{"image_size": 32, "conditioning": "none", "objective": "flow_matching", "logit_normal_time": false, "norm": "groupnorm", "widths": [96, 96, 192], "scale_shift_norm": true, "upsampling": "pixel_shuffle", "optimizer": "adam_atan2", "lr": 0.0028, "beta1": 0.95, "beta2": 0.999, "ema_decay": 0.99, "warmup_steps": 680}
Rows from block 8 of a small image flow-matching model, named by matrix and row number. Each number is 200 + 20 x the weight over its row's rms, rounded and kept within 0 to 999. All counts start at 0. After the name is the row's rms in percent of the matrix's.
After each channel's rows are labels from the 100 images, of 14976 (inputs lightly noised), where the channel reaches its highest value: "patch colour" is the nearest of a few named colours to the mean colour under the peak. Only what is clearly more common there than usual is listed. The data: stained colorectal tissue patches (NCT-CRC-HE-100K).
# convs0: first 3x3 conv (model.decb.0.0.convs.0.weight, 96x192x3x3, each kernel summed), inputs 96-191

convs0.74,063,185,186,209,184,185,231,207,178,184,220,247,141,226,179,207,219,214,217,282,175,190,204,197,176,123,182,219,207,217,212,218,223,211,190,202,170,179,201,209,227,179,212,168,180,183,206,184,230,188,144,236,230,204,209,195,181,213,205,234,190,223,217,176,233,193,194,175,202,184,190,190,217,214,174,185,247,168,177,195,190,177,234,196,189,206,201,221,198,233,206,211,137,212,208,215,221
patch colour: pink

convs0.11,064,219,244,214,223,212,217,188,222,241,180,210,200,204,207,221,198,197,180,189,230,205,224,204,196,236,149,173,211,191,196,197,252,193,147,227,218,200,221,205,128,219,231,183,185,193,235,216,141,156,209,233,212,187,187,229,224,216,233,174,202,223,213,238,224,227,190,214,234,131,144,214,227,218,246,216,241,212,215,210,204,198,224,218,207,176,190,199,201,202,171,213,186,227,241,215,238
patch colour: white

convs0.93,121,203,201,198,218,211,214,189,182,208,198,191,166,183,201,189,171,175,184,197,215,211,202,197,218,196,204,200,186,177,207,187,181,186,203,178,175,194,215,180,183,204,166,195,173,201,205,134,193,201,202,175,191,176,188,124,207,215,178,162,203,201,199,190,205,195,214,203,198,206,160,193,199,179,197,206,213,201,184,191,189,213,180,201,193,188,185,186,184,176,178,181,210,83,147,214,186
patch colour: white

convs0.13,119,204,217,169,191,221,188,197,199,221,200,212,206,190,233,193,207,195,173,211,204,203,182,148,181,202,171,153,160,196,192,193,190,182,191,221,183,172,202,164,184,197,189,182,174,168,200,178,165,194,190,184,205,161,199,162,201,199,181,188,191,181,182,207,189,192,182,197,185,197,168,190,172,193,200,190,192,189,180,204,164,229,194,178,172,192,175,180,178,187,191,192,197,164,183,188,208
patch colour: brown; black

convs0.39,077,214,210,204,192,186,204,185,191,178,174,158,209,193,206,191,202,216,168,213,208,204,176,209,184,253,167,155,214,230,220,188,168,213,171,245,210,150,139,184,208,178,193,160,196,184,202,184,191,186,200,186,205,197,208,195,182,175,184,128,174,184,173,228,166,203,189,208,190,175,198,183,189,187,211,201,176,208,200,200,199,191,234,199,225,223,218,204,209,188,211,209,235,181,181,192,209
patch colour: white

convs0.61,045,233,236,223,209,213,203,225,235,218,210,177,206,210,228,196,155,236,220,226,213,198,182,188,182,195,166,199,196,226,211,190,216,195,204,246,188,181,206,213,242,200,205,170,220,196,197,184,242,134,208,209,238,223,206,200,168,239,194,205,209,199,171,208,221,199,199,218,197,220,231,191,167,206,227,191,205,168,226,192,206,199,188,187,206,169,208,209,201,232,233,207,204,185,189,246,264
patch colour: grey

convs0.19,130,187,178,161,202,197,217,177,183,187,169,226,184,204,218,197,196,208,160,192,208,201,183,171,217,194,190,186,172,186,217,198,185,183,214,203,199,173,207,172,217,197,190,181,171,181,179,172,180,206,194,177,198,166,196,161,203,197,171,173,183,181,175,191,184,173,184,198,187,195,200,230,187,192,206,197,189,195,198,195,175,241,162,177,168,161,189,185,182,189,217,194,211,160,158,195,195
patch colour: white

convs0.86,089,171,159,167,199,166,210,210,205,181,196,209,198,192,178,197,186,196,222,196,174,218,199,212,209,168,201,173,207,214,181,183,150,199,190,225,150,171,178,195,193,191,165,184,195,138,190,95,172,183,161,201,178,198,185,117,165,232,165,163,184,217,212,216,208,218,216,218,223,209,201,178,224,185,202,205,179,205,173,167,172,227,184,169,172,215,193,203,192,163,227,202,237,192,158,195,204
patch colour: white

convs0.89,116,214,201,193,219,184,156,174,193,209,254,191,216,217,277,212,261,188,211,162,181,198,228,195,192,186,204,182,164,251,232,217,186,178,179,203,220,222,190,206,147,240,193,239,208,205,212,164,207,215,205,167,193,194,192,173,237,222,203,223,197,176,219,229,212,218,200,213,195,234,280,186,222,140,186,208,197,250,275,198,197,208,170,197,187,179,195,213,216,175,209,226,200,183,209,194,167
patch colour: pink

convs0.0,044,211,227,211,206,169,166,218,252,199,246,245,218,230,223,217,180,224,205,211,228,199,231,209,202,208,212,211,195,142,181,205,210,203,200,171,228,191,195,166,195,197,180,195,221,205,267,217,231,134,204,154,184,207,194,196,168,255,189,207,194,231,187,224,226,204,187,238,239,228,218,212,187,216,165,211,206,175,230,200,204,180,170,188,196,241,176,209,201,249,187,198,227,210,190,196,203
patch colour: pink

convs0.58,094,210,199,200,201,189,206,213,201,169,165,203,242,208,198,203,181,187,204,216,207,179,179,143,207,212,196,221,203,166,195,220,212,218,211,211,214,221,203,220,243,218,216,219,204,240,190,196,220,218,230,217,222,204,197,213,218,180,191,193,207,148,129,198,150,178,182,169,135,178,176,213,135,237,226,187,212,197,195,201,211,233,170,201,203,185,202,208,227,185,214,191,198,202,192,200,213
patch colour: white

convs0.35,098,221,196,212,209,177,239,227,232,206,219,247,203,203,206,197,224,225,213,190,207,192,233,211,174,179,205,219,209,204,217,200,214,195,212,203,207,216,227,210,198,193,220,242,230,230,166,218,235,252,183,224,229,237,218,218,208,137,205,206,207,199,225,209,235,204,194,220,225,199,216,198,221,209,184,194,216,215,238,205,215,166,230,203,201,260,212,226,229,272,208,207,197,204,217,178,243
patch colour: white

convs0.4,055,185,194,219,196,237,194,192,198,203,182,240,225,244,132,257,204,193,188,203,214,211,193,223,187,257,180,229,191,154,227,198,217,240,176,198,198,190,192,215,186,200,207,198,231,195,227,240,204,187,183,180,252,223,225,206,210,251,218,237,203,214,240,191,201,209,186,190,221,234,166,229,246,231,208,182,201,184,168,217,206,216,238,202,198,281,192,204,218,275,212,203,170,214,196,177,209
patch colour: pink

convs0.83,069,205,200,214,207,196,221,221,192,174,225,227,161,193,194,197,228,217,239,222,207,196,223,207,191,245,209,253,216,142,208,212,220,211,210,202,182,206,238,234,242,209,211,238,191,228,197,194,271,221,212,243,232,216,208,209,195,203,201,242,205,209,211,207,223,190,192,199,209,244,216,200,217,220,204,170,223,170,177,210,202,178,227,224,217,204,228,231,226,190,212,208,198,230,214,249,233
patch colour: white

convs0.81,125,188,189,172,189,193,224,210,179,186,189,191,191,196,204,174,174,177,180,200,199,204,186,171,202,180,212,223,179,163,182,192,164,172,212,205,190,182,215,163,202,189,187,196,156,208,210,168,198,209,201,183,180,175,182,148,183,201,151,190,201,185,169,190,199,165,188,181,183,201,151,193,175,200,183,203,206,189,168,199,179,221,160,187,190,174,204,192,171,161,198,172,199,131,146,204,214
patch colour: white

convs0.28,080,164,207,211,192,191,205,188,159,201,200,195,204,225,200,211,230,169,196,212,203,198,188,203,155,172,146,195,184,128,194,176,204,191,180,182,188,205,241,194,180,179,210,216,222,202,260,227,188,190,165,208,169,164,186,210,183,192,201,225,174,199,187,201,224,201,196,176,197,227,153,191,191,222,204,220,212,193,193,215,204,175,210,207,202,188,188,200,200,220,175,203,192,195,190,194,239
patch colour: pink

convs0.73,112,176,174,214,185,217,188,199,162,207,127,243,223,182,161,186,199,212,195,200,200,186,156,207,185,213,206,189,228,170,209,222,193,212,190,183,204,232,183,220,232,204,188,191,185,235,167,215,233,227,211,182,217,203,191,229,195,162,211,192,213,207,165,218,147,188,167,160,145,184,180,214,153,205,225,162,210,207,230,210,224,204,212,221,220,167,193,205,226,232,185,182,183,196,193,228,210
patch colour: white

convs0.25,070,197,202,179,190,167,215,223,220,217,219,180,238,215,192,217,263,205,195,241,197,192,188,175,194,169,204,212,184,194,178,239,197,170,219,184,194,199,172,172,188,218,178,153,208,144,210,191,179,233,190,127,189,204,221,185,212,191,194,242,202,187,202,201,239,183,189,207,204,214,197,203,170,225,151,193,204,184,188,184,193,197,121,178,177,189,141,178,141,212,158,207,174,214,213,182,173
patch colour: white

convs0.10,086,193,186,185,205,172,223,232,185,218,180,186,199,188,176,189,219,157,156,204,210,196,194,187,192,180,194,197,187,234,203,204,163,207,228,196,142,208,211,176,175,193,191,193,197,210,200,104,167,264,210,212,220,193,219,118,210,246,175,194,201,187,195,170,196,161,182,188,191,174,164,201,199,228,225,193,161,186,192,196,191,215,184,202,191,220,192,190,198,177,203,178,202,86,162,177,203
patch colour: white

convs0.48,099,180,193,155,184,180,181,195,172,190,176,181,215,185,210,192,223,182,154,217,175,200,192,145,174,178,178,137,180,207,226,195,180,186,195,201,182,182,199,150,156,191,179,202,202,181,232,163,167,238,177,181,225,170,198,154,221,190,185,166,193,152,159,189,175,199,195,176,154,184,172,199,165,191,230,199,198,191,171,200,178,205,212,197,182,196,170,174,204,194,189,187,198,140,186,176,197
patch colour: grey

convs0.30,131,180,162,129,194,181,166,205,211,195,198,176,150,196,192,196,203,180,200,64,186,201,186,177,203,209,191,203,192,194,190,193,199,234,199,198,202,187,200,185,198,189,195,217,211,190,157,205,178,130,200,200,210,228,201,198,188,183,189,204,204,131,151,188,182,182,176,183,188,191,198,171,185,152,188,195,193,198,193,187,184,209,219,159,170,220,201,182,173,168,210,184,198,194,184,128,199
patch colour: pink

convs0.9,117,210,214,203,237,248,187,185,201,215,244,247,186,211,220,212,199,171,201,190,216,193,218,198,188,229,206,205,205,246,198,218,255,192,181,251,229,186,247,204,139,250,246,210,182,186,193,226,154,246,199,228,201,200,197,214,230,260,226,240,212,196,198,205,208,212,173,196,206,186,180,208,225,224,185,189,231,198,176,221,200,217,199,209,197,206,169,184,175,213,184,209,185,191,211,197,221
patch colour: grey

convs0.53,058,174,192,196,185,188,217,206,193,212,230,246,191,206,191,198,238,207,184,172,203,209,207,211,196,126,185,188,187,189,188,205,197,167,194,179,210,191,150,193,184,166,184,173,215,162,196,216,210,202,132,133,166,187,183,175,187,223,194,220,178,198,220,202,209,204,219,196,207,232,219,193,209,203,190,186,161,194,186,209,191,179,212,180,182,220,171,201,195,226,188,200,196,192,183,190,175
patch colour: white

convs0.46,111,190,193,191,207,205,204,207,188,203,193,226,198,193,210,202,186,212,209,165,210,201,169,191,195,195,194,217,216,196,212,205,193,168,209,181,166,191,220,195,213,155,216,164,177,202,160,190,209,222,215,195,221,180,218,206,184,152,184,197,193,197,182,216,178,198,200,209,196,199,202,186,195,218,218,208,177,189,189,204,189,191,182,199,195,159,213,213,213,240,208,202,235,225,188,214,225
patch colour: pink

convs0.87,084,206,208,210,209,169,129,211,201,225,251,206,208,190,248,194,266,210,170,192,204,199,230,213,202,176,189,168,177,258,228,217,193,186,180,197,213,220,185,175,195,229,181,234,218,214,163,193,222,239,203,152,219,214,216,203,253,239,228,224,191,201,235,198,206,209,193,226,209,189,266,192,212,169,164,193,224,232,261,184,215,173,226,203,198,177,205,217,230,212,200,224,191,187,237,207,149
patch colour: pink

convs0.88,087,215,194,193,206,203,211,194,180,146,139,229,227,209,165,192,172,193,194,227,208,208,192,196,210,225,192,248,160,191,211,164,176,224,215,228,157,161,219,191,215,168,231,165,189,207,164,182,204,193,215,240,222,181,224,134,196,176,146,167,204,183,194,176,190,200,202,194,198,212,181,227,215,225,231,226,197,198,177,204,159,217,204,204,195,214,206,172,193,215,221,192,205,166,127,171,204
patch colour: white

convs0.16,072,197,183,186,147,201,215,207,184,134,184,152,172,174,229,157,194,213,185,230,179,185,194,194,159,212,196,213,169,166,203,204,192,193,201,204,185,193,229,208,215,197,205,228,197,228,228,191,211,175,190,188,180,172,176,201,191,188,180,215,210,197,178,204,201,173,203,179,181,215,174,151,184,212,169,178,200,175,162,211,186,182,172,205,219,249,224,219,206,196,208,209,225,194,196,208,234
patch colour: white

convs0.92,081,215,233,226,195,181,205,194,229,231,194,194,193,194,200,186,224,220,230,225,227,220,222,220,217,203,201,209,217,234,226,206,218,200,200,203,186,209,205,233,239,200,185,231,254,218,236,188,215,182,220,209,235,229,226,210,205,237,221,201,210,237,233,200,212,206,175,211,228,218,229,198,233,210,180,207,219,202,220,169,221,144,239,213,208,194,224,223,239,167,234,217,243,204,220,261,240
patch colour: brown

convs0.27,110,175,191,193,187,208,169,193,150,189,130,243,227,210,183,207,222,205,130,226,203,207,154,176,206,207,175,183,183,152,201,198,208,195,176,182,200,172,179,190,199,181,190,165,223,182,204,221,175,195,195,151,194,158,183,209,197,152,204,184,170,176,170,202,148,195,167,184,157,183,171,222,137,206,207,199,207,211,166,216,194,212,202,195,194,225,210,194,210,207,208,197,190,187,199,186,180
patch colour: brown