From a checkpoint of a small image flow-matching model: batches of 64.
Rows from block 7 of a small image flow-matching model, named by matrix and row number. Rows with one number belong to one channel. Each number is 128 + 24 x the weight over its row's rms, rounded and kept within 0 to 255. All counts start at 0.
After each channel's rows are labels from the 100 images, of 14976 (inputs lightly noised), where the channel reaches its highest value: "peak at" is the part of the image that holds the peak. Only what is clearly more common there than usual is listed. The data: stained colorectal tissue patches (NCT-CRC-HE-100K).
# convs0: first 3x3 conv (model.mid.2.convs.0.weight, 192x192x3x3, each kernel summed), inputs 96-191
# convs1: second 3x3 conv (model.mid.2.convs.1.weight, 192x192x3x3, transposed, each kernel summed), outputs 96-191

convs0.184 [106 116  94 128 137 112 148 108 134 120 146 114 175 123 120 109 120 124 115 121 131 107 163 120 120 113 124 171  18 104  94 134 124 133 119 170 106 149 123 114 118 127 121 129 122  88 149  95 103 194  77 153  97 148 135 136 152 139 112 117 117 130 116 144 119 110 129 115 124 122 131 109 107  97 140 123 116 141 105 118 109  13 127  97 112 104 128 109 139 122 130 125 134 120 129 117]
convs1.184 [122 136 152 112 114 137  95 141 111 108  63 155 104 139 141 158 134 129 139 137 112 139 116  77 139 157 138 113 133 130 135 123 149 123 148  93 184 141 128 170 116 108 153 128 152 178 116 110 141  84 149 106 155 108 107 132  82 132 127 158 143 115 152 109  98 127 122 120 124 125  79 120 166 137 121 139 117 127 148 144 135 114 131 167 147 129  31 135 118 150 123 161 125 142 134 117]
peak at: bottom right

convs0.103 [116 106 101 115 126 107 156 116 130 103 160 112 165 124  76 103 110  71  95 117  98  94 148  74 109 111 116 120 115 110  99 114  94 108 116 128 105 145 129 104 113 135 127 130 139  93 155  98 113 129  94 118  96 141 106 129 164 107  87 110 111 108 119 117  62 126 134  67 113 123 130  93 102 119 140 124 127 149 143 129 123 100 124 125 105  98 122  85 132 121 100 109 109 100 106  96]
convs1.103 [137 117 114 147 148 128 183  98 153 121 214  76 155 123 112 102 128 123 110 128 136 123 149 194 104 113 110 162 116 113 109 136 106 119 114 153 116 138 137  77 143 159 114 125 100  75 145 122 111 142 126 139 118 146 134 134 158 148 126 112 125 130 111 143 150 128 153 138 145 133 180 120  97 105 129 119 115 145 114 118 114  98 118  66 125 109 193 117 139  95 119  78 142 121 122 132]
peak at: bottom left; top right

convs0.84 [106 113 131 122 142 105 148 103 144 125 134 120 171 122 115 106  87 121 111 114 142 119 163 131  95  96  96 139  74  73 107 128 101 120  97 162 129  88 117 108  95 130 113 123 114  87 129 134 111 165  93 153  91 145 138 116 139 136 121 112 101 129 106 144 137 108 115 116 125 120 126 121  76  83 101  80 138 136  96  80  99  94 122 105 111 127 131 125 136 112 129 109 132 115 120 121]
convs1.84 [133 127 167 125 119 149  98 149 118 143  68 170 100 142 133 157 141 119 129 134 103 125 102  80 125 154 128 110 131 119 134 134 123 119 137 108 195 127 130 160 121 109 135 132 137 170 123 140 143  71 140  92 164 122 117 140 107 124 134 151 142 110 158 118 121 149 106 147 140 129 107 117 154 127 127 141 147 123 138 148 128 160 123 148 143 142  34 117 125 146 111 143 127 132 114 126]
peak at: top left

convs0.108 [101 112 110 126 117 106 170 106 111 116 148 129 181 124  97 108 100 119 114 103 136 121 166  51 111 141 120 123  85 106 115 130 114 135 117 146 120 156 152  99 136 130 119 129 131 122 149 113 123 193  58 151  96 135 148 114 150 136 110 110 126 128 107 124  96 102 136 117 123 111 117 110 134  74 176 152 151 147 128 155 116  42 130 101 114 116 102 121 136 118 126 110 134 109 118  80]
convs1.108 [153  94 106 142 138 143 134 118 155 128 145 118 108 107 100 111 139 118 105 136  96 118 121 157  97 113 109 161 114 116 126 125  81 110 103 154 123 171 144 100 151 142  93 127 124 129 158  90 122 111 176 113 160 149  88 168 151 143 137 105 144 126 112 132 146 126 197 134 138 133 163 115 130 121 165 137  88 162 116 124 114 100 118  99 147  90 175  81 141 122 121  87 118 129 102 172]
peak at: bottom left

convs0.146 [120 107  78 141 131 114 142 105 135 128 125 117 173 138 120 110 124 122 107 127 140 111 159 191 103 115 106 145  77  82 104 118 125 128 114 173 109 114 114 107 125 156  91 108 106  95 126 139 118 204  92 167 102 164 146 133 134 131 127 120 118 139  97 152 134 122 119 116 120 129 154 125 102  92 108  98 151 133  84 101 101  75 114  90 119 142 164 126 154 110 128 115 130 104 130 125]
convs1.146 [134 141 166 119 111 149  77 151 112 129  78 157  88 145 152 154 141 141 139 125 123 137 108  83 145 139 143  96 138 136 136 156 161 133 154 113 148 112 118 155 113 107 141 149 144 176 111 141 144  96 162 103 161 114 114 122  89 113 135 156 124 120 151 114 100 118  82 133 149 128 106 125 135 136 118 131 160 133 161 139 139 141 135 157 146 137  71 139 110 151 128 157 142 147 137 136]
peak at: top left

convs0.181 [119 123 113 112 148 119 126 125 149 135 114 140 162 128 113 129 108 121 120 139 150 108 136 117  76 118  94 138  71  52 115  96  93 105 105 127 117 103 111 119  78  78 128 118 122 125  99  97 120 222 123 178 119 123 148 125 117 125 113 128 124 142 119 150  94 131 124 103 112 119  99 138 111  90 103  89 127 108 103 111 108 102 120 110 130 118 118 131 138 130 133 129 129 112 124 111]
convs1.181 [143 114 237 125 146 153 117 114 133 166  85 140 116 122 106 126 136  90 122 131 103  88 125 127 111 127 118 124 123 106 107 100  68 105 107  97 171 153 151 129 143 135 126 130 129 148 145 183 148  97 126 115 140 131  89 184 123  57 135 121 139 126 129 128 148 162 138 147 129 126 128 119 139 121 114 135 152  98 124 129 118  93 116 131 131 192  88  98 135 128 101 128  84 107  83 149]
peak at: bottom left

convs0.160 [109 108 104 113 116 108 179 109 118 115 161 109 180 124  97 103 103 103 107 111 118 108 159  37 114 119 120 136  91 104  94 130  98 122 115 132  99 160 134 104 130 136 119 127 130  90 161 118 120 147  59 122  83 139 133 123 161 125 111 107 113 111 112 125  71 113 130  98 116 120 120 107 114  86 159 138 137 151 123 135 115  65 128 106 108 101 106 104 137 117 115 111 118 107 111  92]
convs1.160 [140 109  83 148 163 146 166 104 154 123 176  71 140 106 105  92 132 118 112 131 120 116 141 172 109  93 114 158 120 114 111 128  97 123  91 152  94 158 132  86 144 153 111 129 108  85 176 109 111 155 129 127 116 145 113 147 157 135 138  86 119 133 109 136 169 143 156 148 147 134 175 121  95 112 139 120 108 151 114 100 109 114 120  83 125  94 195 100 138  91 117  87 130 120 105 150]
peak at: top right

convs0.117 [105 127 124 144 138 112 146 100 137 128 127 139 191 133 110 114  87 125 118 118 150 117 159  92 108 114 115 139  70 105 101 117 100 134 106 168 131 122 152 114 135 125 115 125 125  98 139 127 124 214  60 154  68 132 149 141 131 149 123 122 130 136 110 141  99 101 120 111 133 115 120 128 132  87 147 148 134 155  89 115 119  87 139 101 114 112 112 129 143 126 133 121 140 112 122 106]
convs1.117 [140 104 192 138 135 144 109 134 130 148 106 157  98 117 109 142 151  90 114 145  74 104 116 128 104 156 109 135 118 105 123 132  91  94 114 117 173 192 148 126 153 139 128 139 139 179 147 129 134  94 152 105 159 130  83 191 114 117 133 121 157 113 136 113 108 147 155 121 154 136 131 110 175 114 136 144 104 141 131 143 112 103 112 127 149 132 100  96 143 133 102 120 135 126 102 155]
peak at: bottom right; bottom left

convs0.191 [120 114  93 117 138 103 131 101 127 126 126 120 160 125 119 130 121 118 113 128 139 109 157 127  97 118 109 121  67  61 104 122 127 123 115 174 116 109  98 121  89  96 125 103 118 110 120  84 114 141 139 150 123 125 128 128 123 149 123  98 109 124 128 134 104 123 110 106 135 124 109 112  65  65 100 109 125 115 111 108 107  34 119 101 124 110 130 111 124 130 125 133 144 121 119 107]
convs1.191 [151 105 101 130 148 206 106  85 146  65 103 133  99 121 113 130 124 100 124 131 119 113 121 101 124 138 116 132 100 116  94 113 126 115 116 119 178 136 112 141 129 131 125 103 128 168 132  48 161 108 135  98 156 131  94 127 118 163 137 101 145 119 134 126 142 206  90 139 123 131 111 116 171 120 118 134 107 111 112 128 122 136 116 135 137 127  95  95 136 123  96 137 123 123  85  68]
peak at: bottom right

convs0.187 [120 123 106 116 155 106 131 109 151 126 128 121 176 127 117 123 118 121 117 126 135 115 147 132  97 121  95 139  19  66 111 108 113 122 110 175 115 107 109 122  91 104 128 122 122 114 119 119 110 216 130 168 117 130 142 120 116 151 112 113 127 137 118 143 134 120 123 101 138 125 117 132 106  95  96  93 137 125  88 100 101  71 115 104 133 115 128 132 133 128 128 129 144 111 120 129]
convs1.187 [166 107 144 126 145 205 102  93 141  76  88 137 111 128 117 131 130  99 125 137 119 114 118 116 133 136 122 130  92 115  95 100 136 112 124  92 178 141 119 137 131 133 131  99 135 171 130  94 175  94 144  97 159 124  73 147 102 152 141 107 138 115 138 121 126 191 101 130 127 129 126 108 143 124 111 141 120 107 128 137 128 108 110 139 138 148  97 100 136 136  99 133 125 127  89  75]
peak at: bottom right

convs0.154 [112 110 123 117 125  99 133 119 117 145 132 134 145 126 108 124 128  98 102 122  97  90 135 112  76 109  83  93  93  64 113 125 111  84 115 116 131 108 105 117  82 103 125 122 124 119 110 104 115  82 130 115 124 133 113 144 129 117 100 113 111 108 129 123  86 122 111 113 142 131 110 105  79  80  97  97 109 116 131 114  97  63  96 117 118 125 130  75 117 128  96 117 120 109 100  99]
convs1.154 [137 112 182 131 124 152  99 132 127 132  77 165  95 122 108 143 150  98 118 143  91 102 108 100 107 154 109 134 117 112 120 120  93 108 113 113 168 160 144 148 138 127 131 136 144 182 135 116 135  81 149  87 169 129  92 158 113 106 133 128 159 105 141 108 125 152 141 124 124 136 101 110 176 118 131 151 120 124 124 145 115 108 112 136 155 141  87  95 137 139 100 139 105 124  91 137]
peak at: bottom right; bottom centre

convs0.100 [119 111  98 133 132 116 149 106 135 119 129 112 168 129 120 112 123 125 115 124 140 113 162 187 105 109 116 151  43  84  95 112 118 130 115 173 118 105 113 113 113 150 101 112 103  86 136 124 109 197  90 165 101 155 139 130 138 136 124 115 112 137 109 151 131 112 104 116 119 114 153 125  95  89  94  89 136 138  90  82 102  57 125  97 118 134 165 131 147 114 135 120 130 114 127 118]
convs1.100 [132 137 184 118 120 149  90 144 116 123  70 143  90 143 153 155 132 140 140 118 130 141 114  82 151 138 143  95 134 138 127 155 180 137 157 119 164 107 107 160  99 103 137 133 135 168 109 133 141  87 139 110 154 114 116 113  86 128 139 158 117 125 151 123 113 122  78 140 145 125  95 131 129 136 112 126 149 132 147 134 145 144 137 157 129 142  59 145 106 144 132 157 146 149 140 127]
peak at: top left

convs0.60 [131 116  95 146 134 120 144 115 132 127 136 120 161 140 129 131 150 136 110 151 138 127 143 219 101 131 108 184  55  62 117 141 127 133 118 166 101 123 108 108 129 145 108  87  99 112 111 125 111 158 112 141 118 168 140 147 119 127 149 119 136 123 120 139 169 134 132 147 121 133 157 118 118  49 122 101 125 122  86 110  82  60  94  83 141 140 167 119 163 127 129 131 124 124 126 149]
convs1.60 [116 144 208 106 112 124  99 147 107 136  65 144  95 135 150 160 136 141 146 121 125 137 116  71 147 134 147  97 149 144 129 160 153 143 153 108 139 123 124 156 102 102 151 146 138 142 118 139 115 101 147 122 147 105 112 122  83 118 136 171 118 127 147 117 120  94 111 139 145 123  70 135 123 142 108 125 124 141 147 131 144  94 136 169 128 120  51 146 102 149 140 170 138 157 144 154]
peak at: bottom right

convs0.15 [145 133 120 132 137 132 132 135 130 117 124  97 144 138 119 142 162 133 127 155 137 132 122 195 132 144 130 190  68  83 109 141 159 151 118 174  66 156  90 120 106 127 116  90 112  97 129 117 116 166 114 135 127 147 130 136 119 109 156 133 155 122 126 126 178 151 151 149 142 144 128 117 133  56 133 116 139 126  71 120  79 135  81  72 142 125 162 124 143 132 134 140 129 117 128 121]
convs1.15 [123 140 175 113 110 121 109 155 106 135  74 140 111 135 151 158 131 166 140 112 141 141 119  76 148 125 142  96 142 160 133 142 184 154 156 117 130 117 109 173  53  86 134 135 130 134 122 134 119 116 129 131 132 117 120 100 109 126 130 170  91 139 155 128 124  93 106 133 141 120  98 147 106 142 116 112 135 133 138 124 154 123 144 168 119 138  37 156 102 143 155 151 139 142 159 155]
peak at: bottom right; middle right

convs0.95 [104 104 108 118 118 126 161 105 116 108 155 107 164 116  96  95 108 103 100 106 129 106 160  63 120 114 127 116  94 113  69 123 107 134 117 123  97 140 132 103 129 126 122 143 141 100 157 109 100 145  90 130 108 138 109 116 160 119 118  93 114 108 113 125  73 116 109 113 114 116 123  93 110 111 144 118 138 151 131 126 128  79 150 116 114 101 106 117 128 110 119  97 120 112 114  79]
convs1.95 [140 116 106 150 151 134 160 102 152 125 191  83 145 117 103  93 131 121 112 128 132 119 139 188 113 102 114 156 117 112 114 131  99 122  99 159  90 149 135  73 150 156 107 126 109  89 157 122 115 153 123 132 113 145 129 141 168 138 134  82 126 131 104 138 168 136 154 138 137 134 186 126 101 113 139 121 121 141 114 116 113 107 118  75 116 106 222 108 143 103 118  82 133 117 112 146]
peak at: top right